config.toml
encoder_arch = "vgg"
hop_length = 320
vocab_size = 56
loss = "softmax"
encoder_stem = "single"
residual_init = "scaled_by_depth"
lr = 0.0014
epochs = 149.4
final_lr_fraction = 0.01
warmup_steps = 2280
Rows from block 3 of the text encoder, named by matrix and row number. Rows with one number belong to one neuron. Each number is 500 + 40 x the weight over its row's rms, rounded and kept within 0 to 999. All counts start at 0. Numbers have three digits each. After the name is the row's rms in percent of the matrix's.
# fc1: MLP up (text_encoder.blocks.3.mlp.fc1.weight, 1280x320), inputs 107-213
# fc2: MLP down (text_encoder.blocks.3.mlp.fc2.weight, 320x1280, transposed), outputs 107-213
fc1.1180 105:501464465511456493545477449489491527452471482469428491538486508452450495524581530428531473506480540527491472556472552532510504460499543504425526543493509471516492466515453502532480496492440506580560549473567516564469546491503519496519495569486488431489494545472546575511574514489418480492503461468576525453577551482444577
fc2.1180 106:494531519509519530434525533504479466571531491544555526501489498515521473479408433560449513496557460471533517458511427479518520563537444501575446466500487533454488533487528509482532451509522501452444516495431492460594480523508497479468459450512490529512497508527444443467427470489580485509502535484425448524386455442577403
fc1.1181 107:426538577437519484499527524463497505502524531510517523526532495496460439444489455469522506491506527583506561505521464493576494454478513479525574518476556502507470592477505467486498476491555509509461482542503462454543495485470495491453457548572522573499480522554516490480527511502480543466520470515466515491530497461489515
fc2.1181 105:579418426574472471518472502553486485454509519543495491474510455479542551550517549527471463464511468413469447525461525494443545589539483509513410483545445487477535445570479550531488508577451529472529485431490561534423538476524524505550586494449453474488486478457485508533472538515533499544466501534518518547500540552560478
fc1.1182 097:520488444516482507512480457505539564445421500544519544513460505446517505575580485417554462607501509525487354542519526447488560447513500564518432546459450513498470458493519548500516474509499503475517469442536465503515507528497594458528511523475446419482492512591482454474567460481533513420447455557580441446470499515449538
fc2.1182 099:444550541497498493487488502544488483583555528486473499479546521512445503402413530552447525426530494471552562446498464513523465553534475461522552439563532503493480527503491473522517496493515498515505555535504505474463484440562405531457487448494550545504523503423497539517438524505488466573562562406390543567481509495558493
fc1.1183 116:487494500434487498410432514449496497466485466525468541496513514555448556593517417514468510535548533517418397502492553473541560493415496437421578517510447484501515450477507476421449492457518512507468500545523463463498486519518437529489516491490524473500485552519535493520565462470497503478468475488478488466497566482541565
fc2.1183 104:460514469471486545534545445457544486453483472495524479434423499456489520488507524573454508570533516525489521521555530513523478497533514481532495536580447492476527587447522469491516462515534502456541486457505452481545436508551535482503486532465472592494447509518420476526502479510528571542531514562475518476545496436579424
fc1.1184 103:481477533514615539485493445455537481402475486478440501476513529548536555538517489483516478508420407481511524443497494476530502499510499473568532533509551500427500560566545504531503559459513491480410479508556469537455561528480553554541428459480500459556514513526539398562483560483515503500479493432573486507462576529487443
fc2.1184 103:488496434483383493502452547594455535589504548523554529482524476478436464441447482536499507520552591516534499520497508502501494477479463479451449482501475474544512449458433474445529440527500553491569587478476530424513437508535427504469582519536531561470463508469471578415534458540481504542537505512461483469513442483520525
fc1.1185 098:516471481591485537483459454527496538508540431512432609509514543581527542513556554486505536488541442496511562523447448470530462456478549501454481480503509438457452483541526516494544489456479529523487447509486462588420499427488507485509529504470541486536518477506537510479525474479515544440420506516469540490513501527460537
fc2.1185 103:501513516432527519547512551436486440488451565496564458534501474425490494489425405543451461517496560508472433487505549513454517517509467478577467502535503582507524455459465502454407510500487448517501541474465520438577507571529499522519476475512482530503486567524508453552458537476518486543572471490564479542520533510507473
fc1.1186 105:566501445499535522434506461556492501544571420515480459463582548572457514461432494470550522543458473447539450465494537459445501468532530512568493431521485544468443482520523511475544506534541490521473562560595488473515460510561462540470575465512507450563462469528474524534557480452487503532466450506513501497533530510546553
fc2.1186 109:442551534506474489538507514469493499470457571488496550523402507462546452529548543514483476492535521554424519513540478526480487510468489538460497549502488477545542486430525494505432537462457519514532437453415537499550495478429572445517407506494499549434542526480548438473437536504541507475492524506511451532450470450469431
fc1.1187 098:444475543470496512513481484514411520480567502498440503542505470479623511509518482457522555591478445552475501572473523534505493493508508498492533414514549446507527463593501496517520512550500482453499568511533486591485456488557541498538490521512511511476501510469497465478448451458480515512553455471520573449495552457412528
fc2.1187 097:540513472518467534476498498437598413519470487495583526461477508495402510515516487496459456472531555500493456440516467441475517506466517501526467548512488550475438540387508519465477469442477519548515454496446520406544534546505472496470491474515492485551480508513505486540537544530488464490472524551475419558527497539611455
fc1.1188 095:568487553521517535536532588496482536522463532513492482484478484415535515417536519517524482439408488565497490520510439484460462522446483485496575496519516469481493518488435511483512516420471500535538552551449460514527561479543563490538519440529583514467489458488523458541453474499483480499449527434553456464523500476523547
fc2.1188 093:453466475471475491517467418531536481494537455501507543499502497496464508551405435479453515554562499491534537487470595542582505490562518488512428513477497501533514452565556482484533448596462506482492456432528533506490478550505417509483496537505423473615501567496455517475505528516511546486565446525460504547463498514495478
fc1.1189 097:542567508492527558504520538487565493548546550483498462538481495367478448542549447483507519442378525512474515511559586535431484496520539440451531472502495425520479559548526447518503477454478480535499528502543573564487524503459525520526559536507510562474478577476544463495505485516497495521508472467502593424561506482484535
fc2.1189 100:494457523532472485492488449489451476445472431520504591515476510569520573465457548516474487545621466498476506509417416470556529534469458536546438506483484588460502437488424567502504453567520514528533506478434467462530496523557492478468396464537481428567509474531483515491488485478495473476499511502503456538444507489555437
fc1.1190 097:527501468520517567477470481520546455569462460487538501503536545479483515480561508544543542532525429499543529481513537479460515492438467489473504476468562553504478470498464503499483425521527517482417444544514529528511484516546467502518509471493458547577524361473475522433495493467518482465466468464472539555506481473518503
fc2.1190 098:481482568500513456535519525533474488424562511504486556481511481501551486501397517492462496470493529490458498514497482492535443501551530498529484510515454472527521500468528496474529570479474462536591521434465461472473547534528528553438507505542544451477483643462579440571489504548478522515511523542513454444533527540477506
fc1.1191 101:516575455508488490513454467469468511456473451546462515466573483575502472570545523614511534529454555429496492622525466501518453419472511529408468558461504438423460443533496527477496478497525476470464476448551485480576560464469631508556445564526497529511446522479441516512552485532523543478461518484519481505454527547483462
fc2.1191 101:480397540527495530498523549546509500541491509519521449509418521440503549418428468424452486458545476530512518413467515506511525590531493446598510485553442526504507521482510477526529538530476527510551538510467516504446467473489346499436561465486509540476518497527509498528478489475517426542518478512460570520549463484518543
fc1.1192 103:492488523483530507494509529457504467540470456499408443497504473498529542480521484497524493482440506440433517577500446512493456575556503463479496457432472506510559541537455527572481488508461452521474549464501552612407511451475523557539518469508478524494524462506542566549424534498546581509450487428455463470557514543510495
fc2.1192 099:510492476474476540478483499529492512512559503515592523491487548458488466488465521508506536534543528548574526438515564471535555400440492506466530512575518459486486470514525500399559538479535533482512497539534441396577478552488446439463513517482497508523442496510451414440583451525480396476524493519596520457420494474490492
fc1.1193 104:553509505504524524495472530516485441464493535580554489548513478470598476470433519552457521530444518467521466471408562509469500443475500444471445560509486445502482493488548541560509413536601490467508479517455549508540517461524409510524508523415487470531462476524526475494480449436537523520513487434522506496519497528524496
fc2.1193 105:450516497473486537498527434484502539515526487392432526467472507563410484515580466457518480470532480565465507520600425483490495572472523564525553455529510539517491481480490460472450563473379482508500508507554425474494517578496608506469513508594532518488547572486473517499537519566511461483475538533481470520508458487506464
fc1.1194 095:504459475451544553481494495496470454523472468534496508543539420550503531534473511466455471542479476472495497516487560496458547523478472473478593447530526510472510492580453472581487577555471520517493506537523513503528562527487494511548515471480462517473471495460534533474462489506480461470468510559559533502512487466496526
fc2.1194 093:517544496532466467481489499511558536464552491438509487472422586443506461516536474514573526491497504512519514483510473511575467466524505529484457539459485477539476499404547555432556411451530494519516504483501483503482445507543509490425465528529512454554535552484509504520555487514516507540546496433418438503476512516534491
fc1.1195 095:439467514538507478476583497470533438490571529540505460470529537448466527526511574547546457548553507503485502530526535428497543493524552553560474511460560485500454510515509483475506527549518497490463434470524526480508427549480531537528463466520538526504506511509429505435494525495510532634521499537461545461491539521542395
fc2.1195 095:531545512486465470518436479570481553465416475467523591544503461555540488483485425444475511479464498458494492483452473494476464544497453465511479450520459522498522506469484531532485441449478500529571533500455484509489566470546479448450523519431476496473487475481574485556491473483494478401466473506542462555504488479485618
fc1.1196 096:549540475499547551507548563520455476505574447512456516476525459487517481453464481513465514515517537522469527450492555513494540558554461589506450532507448496450528508469519546492501429490447469516541443435488546477459498535494522489482503477523523442540500489565515468436383524539555513457499463496464481525542524461474435
fc2.1196 099:472492508486447483491488402426524509521465545497524464547470585481506558485538520496544495481458472486506456534521430462492441461406542474499553444526534486584475499509487490541456554513544529491505543572518453521555511441467519493521501495501494580415467493488509455549616453424483499500534505495548584464492493538520521
fc1.1197 099:520539449477389508545479451533502525549509480538551590464470524539485502529539508560537482541498484515538542551501495554486467526521524497543404500562482513515474487523469502605486485477510467481495495487469461438485481502499489419411471487544463528475583518546503498449470491546465507454499526557493451577485518464522486
fc2.1197 101:506461563527616473463502566471485466426513519473418461537538478412495502440471484483412508465495495560482457470506534500494545494498495524460600518448503506477476520502557466420521511539538531557480503511551530544536510488528498584592526538471534454533452514466526510550502509486523507518499498466517549402523530483461510
fc1.1198 105:459480523505448492554475535531443475480497461501525469475518494485533500499418449424400500523470465445517494445464490473502471419536536451520465542516510454532497471548494533494484458477489562460400488554494496508466459466455483505568472485481522539489470510495534492505522470436514486507536510438508510416550565527558509
fc2.1198 102:543532454486556530458471472456565509514528500497499530547469493542488510489581534547577464534511532560418511539514510499438523522437488576512515440483506544450497517412503432500460559458520431491587541503485493502540535568542572505448494505522469448548534484512457424444483529571501523514487479587483514547456457477448477
fc1.1199 098:492524478531569489472466536471479509519457475546529547478488479444508574497520505517480505482480475535485424578496475483463468555459508436406441491469486472483496435431479545509454442449524538444549510527470409545486467496544488504458540515490489480509563440493517453552516469416485466414585461516496493475505506459511550
fc2.1199 097:487470497473448557522507474541498487522505509488463466510492539535501429500435462499545493531546547500558590409523561508517500433551498541589557469531525481488475539498518474437560602543475453573475516459537617462502524493435472513502435512488504514526447544498502518431453538558513510526405534482489496484462485513469518
fc1.1200 104:544448560497582484461525502431549506548491514496505443521489459453529452472483483517560480457504534590437485552515594473496528520575528472451488452536457522493503560513535519475491441510556526510488468527514489556472542560560551513519533466538529532504490490535510481495561491545561521537493442545498534553535517528422460
fc2.1200 103:453562473476431508526501485588459517460514485517528557468496531512499572498505560488463536502507468394563501459440444490549456532453513498558497537462542475537519461530454488553526530477468493510580463458484542424512501471454450446503470522480455476478471484428502510514416507492476465454547535450504520468443468491588532
fc1.1201 089:502524443526536518487490502585508489548464473457519475488505524518506517513528502480480477542525494507509452427542505434566474511550428620505559541521507556513485439536478506555492507499426542564501464499527490516480489471530573537526555442438470538502490438461508491446541505446505497478513433472497488451523449476520574
fc2.1201 093:478469560472489466528466488449525490454553532521507530507540496480483510484412496578557490495487461555513551552401524519478539493499495401485438423485491457541516507472478463412544504497580458475561531485424503443485507536510406537480461543534520464529513552502486483515466522580473514533531521521439481539513550552450428
fc1.1202 100:520531495518544528449442477452447458417479484533435507513570523544513500498531437560527480517435574476494492529517570592468474530505508465517459522505495446444437452443508473434477426481542509522508524554509538521557439470596564517503495496523436535503485532504557548481469468552525429565553461540505551497575522428470491
fc2.1202 104:471439477490437456498542558510532522551506514501512475413465478426507455474481590452428540484552471513515512441507420438560529468480492505464579473484489504553545540580492504543549576504441524441485501469539478487452543519425407493494490557467519455515497465478467459533524486472497555443424531465502483452398478543523478
fc1.1203 096:502559511553482486491558537419471496497500548517457463473484448459550480482468448533502538528464481454526495446457584445541477496530429494511528505534570517457526526445550508390573545455519461493513567523436470541501512580513453471546465584502570538466511473483530489470478491487471494466516450468472454468538498504451499
fc2.1203 097:527454484474479556504428486581515508479503464470564582497531491493460557476476535447495494464519500545426494548528404519453479540483548465473472507455431502539498472546453500606422403548467548517494428463554547497507476467479512505464543415512470456534497501493455516547525481497512514502501537547546575516464509471584476
fc1.1204 097:589524535509419497487469478487477501507493560535571478533407476478578464538503568538449459530467578505508492531531509493545477526522574565506507543501549521479576480485429510501567505456522515432530526536527517510504532561485500439531455511554495594460487526468532522431505520518476523462484469556560481543465488566490529
fc2.1204 094:461444505458550543527505531509543490485519441453448513487579486527395583451505449481515538478532421500490496488466473480487540489483425419502496482539474479499417473534534469477456479514494504556444515468460476474532478492496492549508528497484501454509521462549476493586534479513500469526497502500434510430545532459537420
fc1.1205 098:463559485525478495440459410537467508503563490582491569453501474533444547542478479557520503491484500504497531473508521531480476488563524554536463492475448430456468433548550474549506446454489448514499427430503501478464429427508550605526486498444493579488591531524480472473434471557524523559565485522455528525505511528495531
fc2.1205 104:518476457482506504519510564457487470467468491427490484532488502455565511490530503450423507520521537522471471527459510423518512524391507431483518475528539581509464563469473534467454543570520563482557563560522491517525552592506448431493536522539479455506412494518483543556529528437478482488476519512564537516564504493516471
fc1.1206 097:533535537479499594447452468490547542532557555454463521514493495447497514561545551520492500479486449473533499452507532474474518483498488482401539527534528529520471434509462537494500536413481448535517527566491516509514523542491494547529428450440453467525469487567468464474518582396531445516531498477554515485501463516495556
fc2.1206 093:510505489523490454522528513535470442478515464512512499463514549523511487431438442498528481534521532537472482550493447526524469496497505529600430486429479461456520478522531478477497449538517549446506490423480473495508475444520523496427557529592553510466556519444525504523498468582466572485475532532452474496520503509528424
fc1.1207 093:486499544452520542455501475509521460422447481473555484525529550403467445525452493475481485449502495478479435527497489471517545468546585540496455517472419485470541471457553475473483497480413476465500419469481565560529470501537514505560548541418528525517506515521530521436508525547534445496524489463581523457538535501513511
fc2.1207 096:507517429507474461556473500473499507599520510496468568503489478590484547464529506548526481552515490555500551449449548526503480545451419487486520422536578497536460476495404517534508512474578513539568573536477398412508510507500498490450437472524494493506514511496521457523520471444480522502562511533434501558445471489499493
fc1.1208 108:524513412501477487454496493497500498501435468502517517449485526531492582469518435495504496479546524501488505486530488497495437492516539531475497514526545461546522496605470507473493482534425527461468506472605471413471514464494445553476521529467608464521556543522470500527541540543497490416433468464524460495486552563513521
fc2.1208 114:465493570538488506557531501513520500493521514502483508575500483509474430521469576524489470503503463493503508511463520489494571577502461497515422497493472559429457466388508531551509471477543492517538452525410523558518530537483589462533478465542399551483454474506524513475456479470490519548575506530482507548529483435481449
fc1.1209 097:488545499505564510442499576508558460519482513481478495550415476416564515538520505484470507556443496467515499467475560495452556503542474472486598484508469505519550561534415429512448493490549475491509511565507543565473525491496476465607458504471463507497431479469468492433447502455485512503518503500514530485554501490479496
fc2.1209 099:527471525475482495557498454467485541504529497524507513472589510559463479480483484464501487471517502530506529535537433510536432534448522515518427505481539492489479429493558573507561439497438550489489513463485437437550526543522528559402530474541553471512523492473545477590546487530491465506515548436514489507440521529558481
fc1.1210 098:420536512516554533493551528420552470548457442515472453470544504509500492554475430454531607520558484425567539413505546431484479517505486550461517494490487529494546503495487540517521547497486520574529451520513478572449488566493541490517454468503516534480561466517467440470423504464567470548557447522467519545552540505454495
fc2.1210 097:533457485461431483501412469575471501454565574477574493496453526455510498448530623526479408513413523504430432578499450507512460432486527467543508500484541480522492515497491470510495487462561493446479515501505556421500475454522460501450535502530516481486442482477547529507578497522411539492459531482524528463479468512569473
fc1.1211 094:468459455483567585511469470515530502517500467466545374568494520443522499528475508505504497521507517511473486530528566512469571576446490477527567451524525535410509471539488527521496515560556476478472535641486500516525503601455542455526470461544450482491517525491449512542517500467494430506520560521470559520505484433528482
fc2.1211 094:509522530494468438428492517502496498455518515506461594429482509563500518493522503504553490505475457516560513477463453499560445428602474523432473526429462464588513522472507489466571483467488532517580434415524497497459494439564474602438536520487538510495486479476592508434494466546480545486472470497520418471467507565486497
fc1.1212 092:478462509460514525523555456499521480449571490492535430527527581480568505544490539580477531495456496476534522561503504497496588535547439496530547533429471507445552512464573510472483468547549494478573490465518505499485471566558473415581470542440448442529436418516443488448435511481449485473538571472521498442571513458552480
fc2.1212 099:511567485545494517442487487466502517570452544453445589507440445545438483447529440401504481515518487545456472442529483507452431468431544546470459468575508507532460495466469491513486547427491534514460511552527475480540518443485548558403500458576582523478580601488550498535567473505514490521469498512485468553410503522454527
fc1.1213 102:549576543465491443530488586404477421467533615495526477513451468528557562514510564505522508483488526534450411493539533496492548512469520504481513538450506477554439551467464486501544526534543494496497530474547407456542513509488486415459609508536482561455523506470510525489584507471478474492542495534513540549536494448485508
fc2.1213 102:453404480513497580435489459608525610550458416507472510488494527430436470461529424484457474541529433483552578492486476496522459502565449490488527478557505491480577450563533514519465506494454543539439461470492577532488485482517531492538405518463508441516510478539493478504426473548486536482444508488450440462412496500514538
fc1.1214 098:542490486502474588431506492523547506493480477474514461528482474441525474481426483527523529538462501548484559521495519404457535489556559469474410441452545463515543491574468471487492503519476487526472503504541518529543528481547471515564517550479509541489484515502449540486501527472521567406423517476485493469502591472492454
fc2.1214 103:465555527495529425560512480497472446490526539510482594510498531570484513525582481475498483435542510456475442496481491579503461549408478539566550570562470553471437470410517506524443462483525478457546510559476465466484503543507576502441486473503506489534525538498559456503517458523522416575556460500552504559518459517516543
fc1.1215 099:478491493500467555517522552516535488496504487435504478538479503448481491503540628484505475466473524531483495485517513457533587614499485530544410519457493479502471520482489540460493420561464457515515558499473469513467542515463486433527523502421472448509468472528500505434479520470543514442469509517481484459544456458557473
fc2.1215 097:510562516504551488480520401521474482522528487541492560521514517511540493452456382524516502526521492494509479495477487517482446380497489522466585459536476529474515511461564448537483569390555524500522450528569502477581477490530544524475481471558531546466538550546505494551518473518483462518529543500515506501403524518465514
fc1.1216 099:470451536454530543523518514544478476470418518493570549474546487487488532528516483481510455480497544445496488543516527440479504554531453539502436518506497436539516498505487482554511429495437528484471422508548517469499472502483511536509539596421475532550490523519524481395568530474535505494432518573557477424502452459552499
fc2.1216 102:537573462553489452466497461468556538517641485511455460555454546536522446478479526530515570526499479514509506458515466527511521447475545499502521431527478544466449522467467517461506532470574458517533573486473470490470515496537507494481498453528528442478505508504482500549434478564513478496607477433457541525476510540429490
fc1.1217 095:601475462455520508459425462474577494515501476488520464469504464485460530425451389553556523458505517491476481492551548482470468553441510490446494483508513548536542489561520484494515512535515457514454430508509519477526571517556504542482498478519520418478565501512415504545502491491578520517457545527492470520506564500498514
fc2.1217 100:408542559556478484494588533578424482482489490482471571554488544515529462567542620456450494533543493474507497511426485530507466457518508495588499553469522490429475476429492511527480460455471532492555467521495473508504431494461543436527485483548455557532445502511565521468499491491424500499555452454548550487484438478507494
fc1.1218 093:545529493492507566519443504508517476421479512444525537475523445514469565507452440528530497498441493537467509530481483515538421483604536477486461592528503416487532561532521516500524502457461516497519561577578440496503473512549450463519523482463500548504452575529480441515581488527518502486520533504520457518482467473478489
fc2.1218 095:452448526509481414526520447523509534531488521570484491495461552470550472462467550467463483483547514499559522511499562497475519494420464517562499433485526506508520435490438445552441515511563508482474489437445572472489493438440558541457472516503506488509560492505544517493463494491531437520526444502449540473503486505526521
fc1.1219 093:429442509526471426563569543454533534492478508507477489458524568483485517548576500498488422520544493572480463551513413509493508561547508520475516474456497520565456466475436489529473534544475522520534524490477486476583447494449501512490482499534488486500489491539477442449556549485522395464508523470548515403557490467515525
fc2.1219 096:531526493488494553441406475534481467508502485474551536509507460501476488484427453504574563510484509464537548442467584468532572449478440483519486510512536489454542559529526516430578456477520494495488489482495509518422535490567427476495503504422482478546524537431509528500440473537480551547495451536427454607420515511460526
fc1.1220 118:529577435577471503492464529494537434543502471568552508549522448503469486456414485561535519465500470522564496486521486497492514540473530462487564516506470555457506442550534434541413470538523565517548497530522475576463456515488469464537524527484496461488470497508457490466516424508511486528489505463558495401531537534478495
fc2.1220 114:538494496456509493475507477564476518470450500489487494486482573547487535489539489463512527517473459492468488583541501487593489509549445510439546488505453465495482586511501446535467458530486495438509496472476526422527491514517533536547471465556509506476548563395425556500599509547409425471579483496491515505494504497544428
fc1.1221 095:469452536477475492477492551512490458501544453490487474470471503468551477421482508597409482497434479491503513436529566470578499544497515581473507522507499479458532507533493452539443453542506469523510510526513509466581504519522488445435402492492489440510469508504525471503439465523509477513536494519486511462541522452509478
fc2.1221 094:530534472547508496527551418475518485513501522482492549521511512520496476534508444422591473495588504542490489531483433552407500498503498461529473518512489525515455534422557566486531520450486531497552453489542463520479489517443534551563554495496508538479552524492467549482585505470535513460469510476537486526422510522507537
fc1.1222 092:492520418510509482482555523508494508506567483496496587493481506460474468436524522482541492475411581564486489465487596498492544536499497447547492469452549524514517528537522441450507505470461536506550547477512398486519470461517479416472516473563483488504544503465452532427468468548419532525492520526479520486537504412522484
fc2.1222 089:496464567464480495517419450489521482478485543495506447504502481481566522556477451478454499511562410447532527568506450500520482509496499574449507504542491498489497481466477547536542464503516451510455430518508581509500524593476527600526476539446470457500457489502554468539499503496563471502460484471494426492446482564488484
fc1.1223 090:443555486445590517483502495483485419475446453444558509477479459485515563614501581518541510544543512458543428533517498483551532567542475537534495577548505475492566517487583490433478418518436509418520505479449513492541465561534540434472506495484492499501443517477522496476513502582512445488471525568476468458600567507484503
fc2.1223 100:518468479539410497477459506527557568522539569541488477519517591502519472349481453516498498465460533553483494471484496496445460402466504485475495418464511493515467515478420473563543559472578504519483516525550464506442530438494459539511502455484537510493548504514492479492550487482503525500556501422497579524351454505534485
fc1.1224 094:496474553499602525467502492504551455460520576488450498562482412433550535528556540481553412509462485503457491535534560491475533555551450525469549510443455481534523463497417492459506524509499483500535440563492495519529503568533462544510508565536457586540464458501521535451488493457452519581529441463521428462515481510416483
fc2.1224 092:506517436487422487511510532521460486541496450538540524437574565538454477490414505538535579453526489519541504447460452465549462449469519411544426459511528488475505536537533532552536470515480511478505536442509489461451511446529545495448521476486545442472523519468477470525459503549538463437492523514460585535495565528612521
fc1.1225 091:440495521582541528514514523460590457509494527519540472519525493529531480511600504485492423479510521480513479521531571493470492563560466485512449503456459493431534498429436504437555520542478481520525491533507499538458505552493499519477520492484525468535533522462503466429514452496563471546486535477525496455518526490555501
fc2.1225 096:536518475436473510477526474562442560519520472509485510513473500503493539484397503495502567524473510468523531449459460514576498467423508451478546473541511511575500516574515501557491454451528506505508493483504503423527506459473481452530498503482478510434450435528515529544467527503483529484559519497506510520410471530408505
fc1.1226 106:467440460450514576441583500474513518451471411520485455481540500447496478578509522490509433521574477543446471522535521505559548620507522519499469512483530487477455478433484532501464455435484529512479467472539545534544495503452536462536485507576499370533441534487567469522520528506474483507515540529508514421531576498457488
fc2.1226 104:512579504542467427506469488541491495584504583488499570544474552544502533421500462504546545463469549514549498486454464508446478421494455477502513511530476497539536475550485477489545541532488495485572535545512438467475486503548497504453524484424478613480565502509437572448515458477543475475457446467501456541449447525518546
fc1.1227 094:526512495429495585494528475497505528519442495434480433471485523411497543471506478498447509506458447524515461436461516489505510560561511500423472544569529507499552493561444494484462499463481532459432517549464508523465559552503441468477434502467503487520480510522516441479480503460503471466466453472542462396556565552506497
fc2.1227 095:500509501576526433492475544513539464481574526511494617510509523537505445501495501499566491518530541523518530554519477508502499455420487524589486478434498495487471482437533466493549456481524468483575491466541467486548436490529575568486581453527521537498527515470515548484534512542505543541535535533480510558467438459504477
fc1.1228 101:486450502524578485517489486486592512522500505529513510506478476489476510549515571460514538558529466510520519510511464551571490481517507512480439511486495437518445436521469583521495519476530510539449507564524463529487442516489510562597494499429480531495481500478535473494510494442517551556499441515583506506520515578506538
fc2.1228 099:485546499421458539480507525525453481455490531506487535502520529482525512419510426517488446499477517515483478532492513435418497503480491477511509482528508563482520522511537428445486468487428494490520503445444526461527540473582523465426504502555566484509486526538450497504479515545482449451506550454400476485497493476487443
fc1.1229 105:479613532429504459483502490461420466519517479529477550527505500564462499464433557468614545462476517492473528515523499530465487488539575503507513469538525496478494514441478467521480459545474479533551516486459494479519555435479482510363532505540469526509474485504541491470532472515500549508456458447466481531588504494470518
fc2.1229 110:551394472544504531535484579511543526462479515525493430448500467427529466519576463518398467530541467503524509486459506478524529518479439492489502535495472474504491480563525535502549568471527535486466458495538474522501468552486538465641488533474483488504507504515463521538480520494500485518507540586548537473416520470545467
fc1.1230 112:491452540509505489544545528518578473509512517467484512507510462561446616594533569499523484528479467471505543497488459503563514507525525546499527503544556452476448509479520553471485490519435529548568535521491475513473476517538527521484405517440542477567514533519561475478517464539452499441519501550525506526545384552493449
fc2.1230 111:537525457523493508518479404506448524489488487546555486473514527466533425414467465494462504429516550521484429515510521473441463503488475436539479501496431518527587529478446461520463525467565485439450496479525515469530528493464492464520571481549510509413487479520401512536511533411536497522502514467436524509465589473508555
fc1.1231 097:443512524510516483544543611504453472438550472550480445492510515493548493508520488459458552508528529520473506563471467540513501591549510437507506471525491506434512530435513564440532451524451535523526562490438521555471500540494523439514452449450466362515534547510501514492491526478519519531520494480517495453563506407439457
fc2.1231 100:547514479476486525470448351494571522576474539439534513504499488518458493451470465497578453531457493484548488470536486499482498393457497572505486497519517471562544447567475449542488535448549485450508472545561452447570516477509498521479539500540553603461445458530489447469546472527495482462468500506493465529451488617542553
fc1.1232 085:545425460566483521513524521493467543484487421473456535518528530508496497502547471469495422557525509560415522574535477492485500528489496521493540501545537467452496468502470474490493457501392568547469499440524523494547557529491591443509415516538554459444465470586491560542521480547512503531431534495520545418442610496485488
fc2.1232 092:475505558469494459470488458523543441536470526545551460507465484508473492504473508545512541424483481473565469448402493542527498466524536438473451512451500522559503502499530533483550529527607430438540517517464499521428510477533419551478560454497435533554554555410498471455502501462514459486573453505461466611544446544508530
fc1.1233 104:581482480485442514392486479580507480550490531551527471484513526517522513418440501533464407565518518567471479511520513487468415444453579530511483535477534486547547425536504497548551473412521469511439430466563487504515532501510530568453500450531521469451542554566488450561526467515516491497518536495483506552467465535467474
fc2.1233 104:418502529504518478576539470418465535451460489467483529529488466481443530565552517464522512440507457513523508511457522482526553635517436476504470490559473520463422523487499498477441531609492558488566515543466524476492491525436498419552503556480452543526458457455500552448503536449474495530462465504522515480533504460518508
fc1.1234 100:532506505469525477482501507490451452483480439484514486427484489531483543473496445479430500539503614486504551579525518538534464538554478447514556505481507505493562544523475498420548443564454593447443508526508453475488454564559458423480541530462532532438519567419457571444513494512474492569504460528534476499534433503478460
fc2.1234 100:453500527526469528511473445553563545523505545497496512563483471481521480483484596523585491457487406495480458440482442460459534440455519562513436492525509506534485483446517490592457539426565442542517488510505541513529515438438574565477445455501508493529473447584524372531481495530520496461512486519437513492427545534547545
fc1.1235 096:495541493462541577454544523493537474499540498517533489470461410398547531498491499511430549461500456473529505459454547471496524503496570472440533503482498518451519500496515432515402493493478483536506524511530490601479493490424496559549512567521521511486490537521476491464463570412471489464482515516504557492515454442516499
fc2.1235 097:498453490548492463530430488530513506485510492478478537510519611557507473555499494476548451549505501521476541543564468512518461494505412506534481479463501482546480466509494585486585492499529528532507490491477517439494477532565517520406476456498465462519490491458558511526528436589499488513518505472479447490487519520488501
fc1.1236 112:525580516448437476542507573543496534520508518545530525484493508434534521573532552478439478503516455487392524463476466566494523472548501453505568552393482525516488502485524483485362506529494498452497544507549462558546490462516510448582500510493567439518534515469445461522488494446492519471524518558445488523578485473492465
fc2.1236 116:470496566582513504497502456504562563504456437498531425518508522552496473504502495485545510512454567468530507564485481503532556544486482494514484478522511477508488530493517493538520494546521497466491438502460572510504552551469481541475447508558438534517444537428583546552495451520484442483489492524469494484456464551483507
fc1.1237 101:448527499476435511532476475530496454553483465542507545538492512549464590466452529520571551469423564518530477451455488481447523466489574532560458546464513514444494548457502495523553425503483519510502468584495528540510529498555497497471469485559500556449539461478515516494524513513426506516526474528510500563517549445474496
fc2.1237 106:556415534502533502521517564446478496444545522480486431462527452426512416505548495489377449544539411506483563559531554550539497556493434475451527436564486493536496452535500476479425575497551500512464538452501437464545518512474477488541501542490498463557475544538504475531500470514550512473436525503475496406450472512507465
fc1.1238 105:520495472542523478480532500487493460539535514497469510506559545593520502457481395478433552504500572470463599479475527545514460556499451461550516538484481492484539502456491504511507469500496564528456533446490504546483434482580531460529481483399485475510532506555489493503401483551513552587481521546454548519455491452511448
fc2.1238 099:489505504460496498525476489494484521490483533535499450468428449401520448530526602487527454489463453505538431520541426458495513456493573535438483447565514465555495473525491505498467563510531485454530477550507489464483558526415460532439532513556510526496471475458514443509590464454515431386490481430592477502540450573466542
fc1.1239 105:447585508483497514446539552457508486534517455467465546466495594462517384524516429419500542504476475521580463472476532436482542519548477508515495504511461494495548579533466496547540503470517585515498398471544464496518492489478503510496499462585515490458482540525572427457447524414542451502497503415503578441519611478473471
fc2.1239 104:519424516511520470506478485521522481492505548552534486549483444521503629488474573571478424510543494484420543503494485585519490493443548473472485485484537495513470408475516512461501482536516428509523594523413551510469514520511496472477511510443447535578508478461479537515516476589453551499485455577461461571470390511506520
fc1.1240 087:451399564434508449537492560518457415448499514542445531487488581443443514514541452509485503451441564537457473471471482543533478534489596483479487539524488437467474515577456491492525451447434603441425449487440510563478450503461475496443494486587531516519468580493542530505552490483489523506469464498575493441457447579464505
fc2.1240 087:588561420550461521476516420494566521515545481447519540518451461509553510497517525468481515541547491465548482518498543491479561497478436486542528477495519531512535523471520447503439482487543397478558504534610474445523454517510548471533521509415416525526496461523436505479501496532510480516510484513463519555554542417512423
fc1.1241 106:502569410515532467428504480498514459584512456522498513471496514520445481532451479520496502541546540462524545440545565469445506493540418495550537446527541536512509438531526532506531471514541588566466480495445537480565528478497501468479448525455484466540508461487449557481478524525516472513557528501360466453521496400509493
fc2.1241 111:522440596515478531515439500529490492420512533433489464524526486508564500468541555487525482469463422509454445548464420517545464509463588512460482566478470520491487552421478483547462517478490406428540446537568475530432516559514527565511553466560529511435479521508521445502512497494489567477446489536636571527492489596486497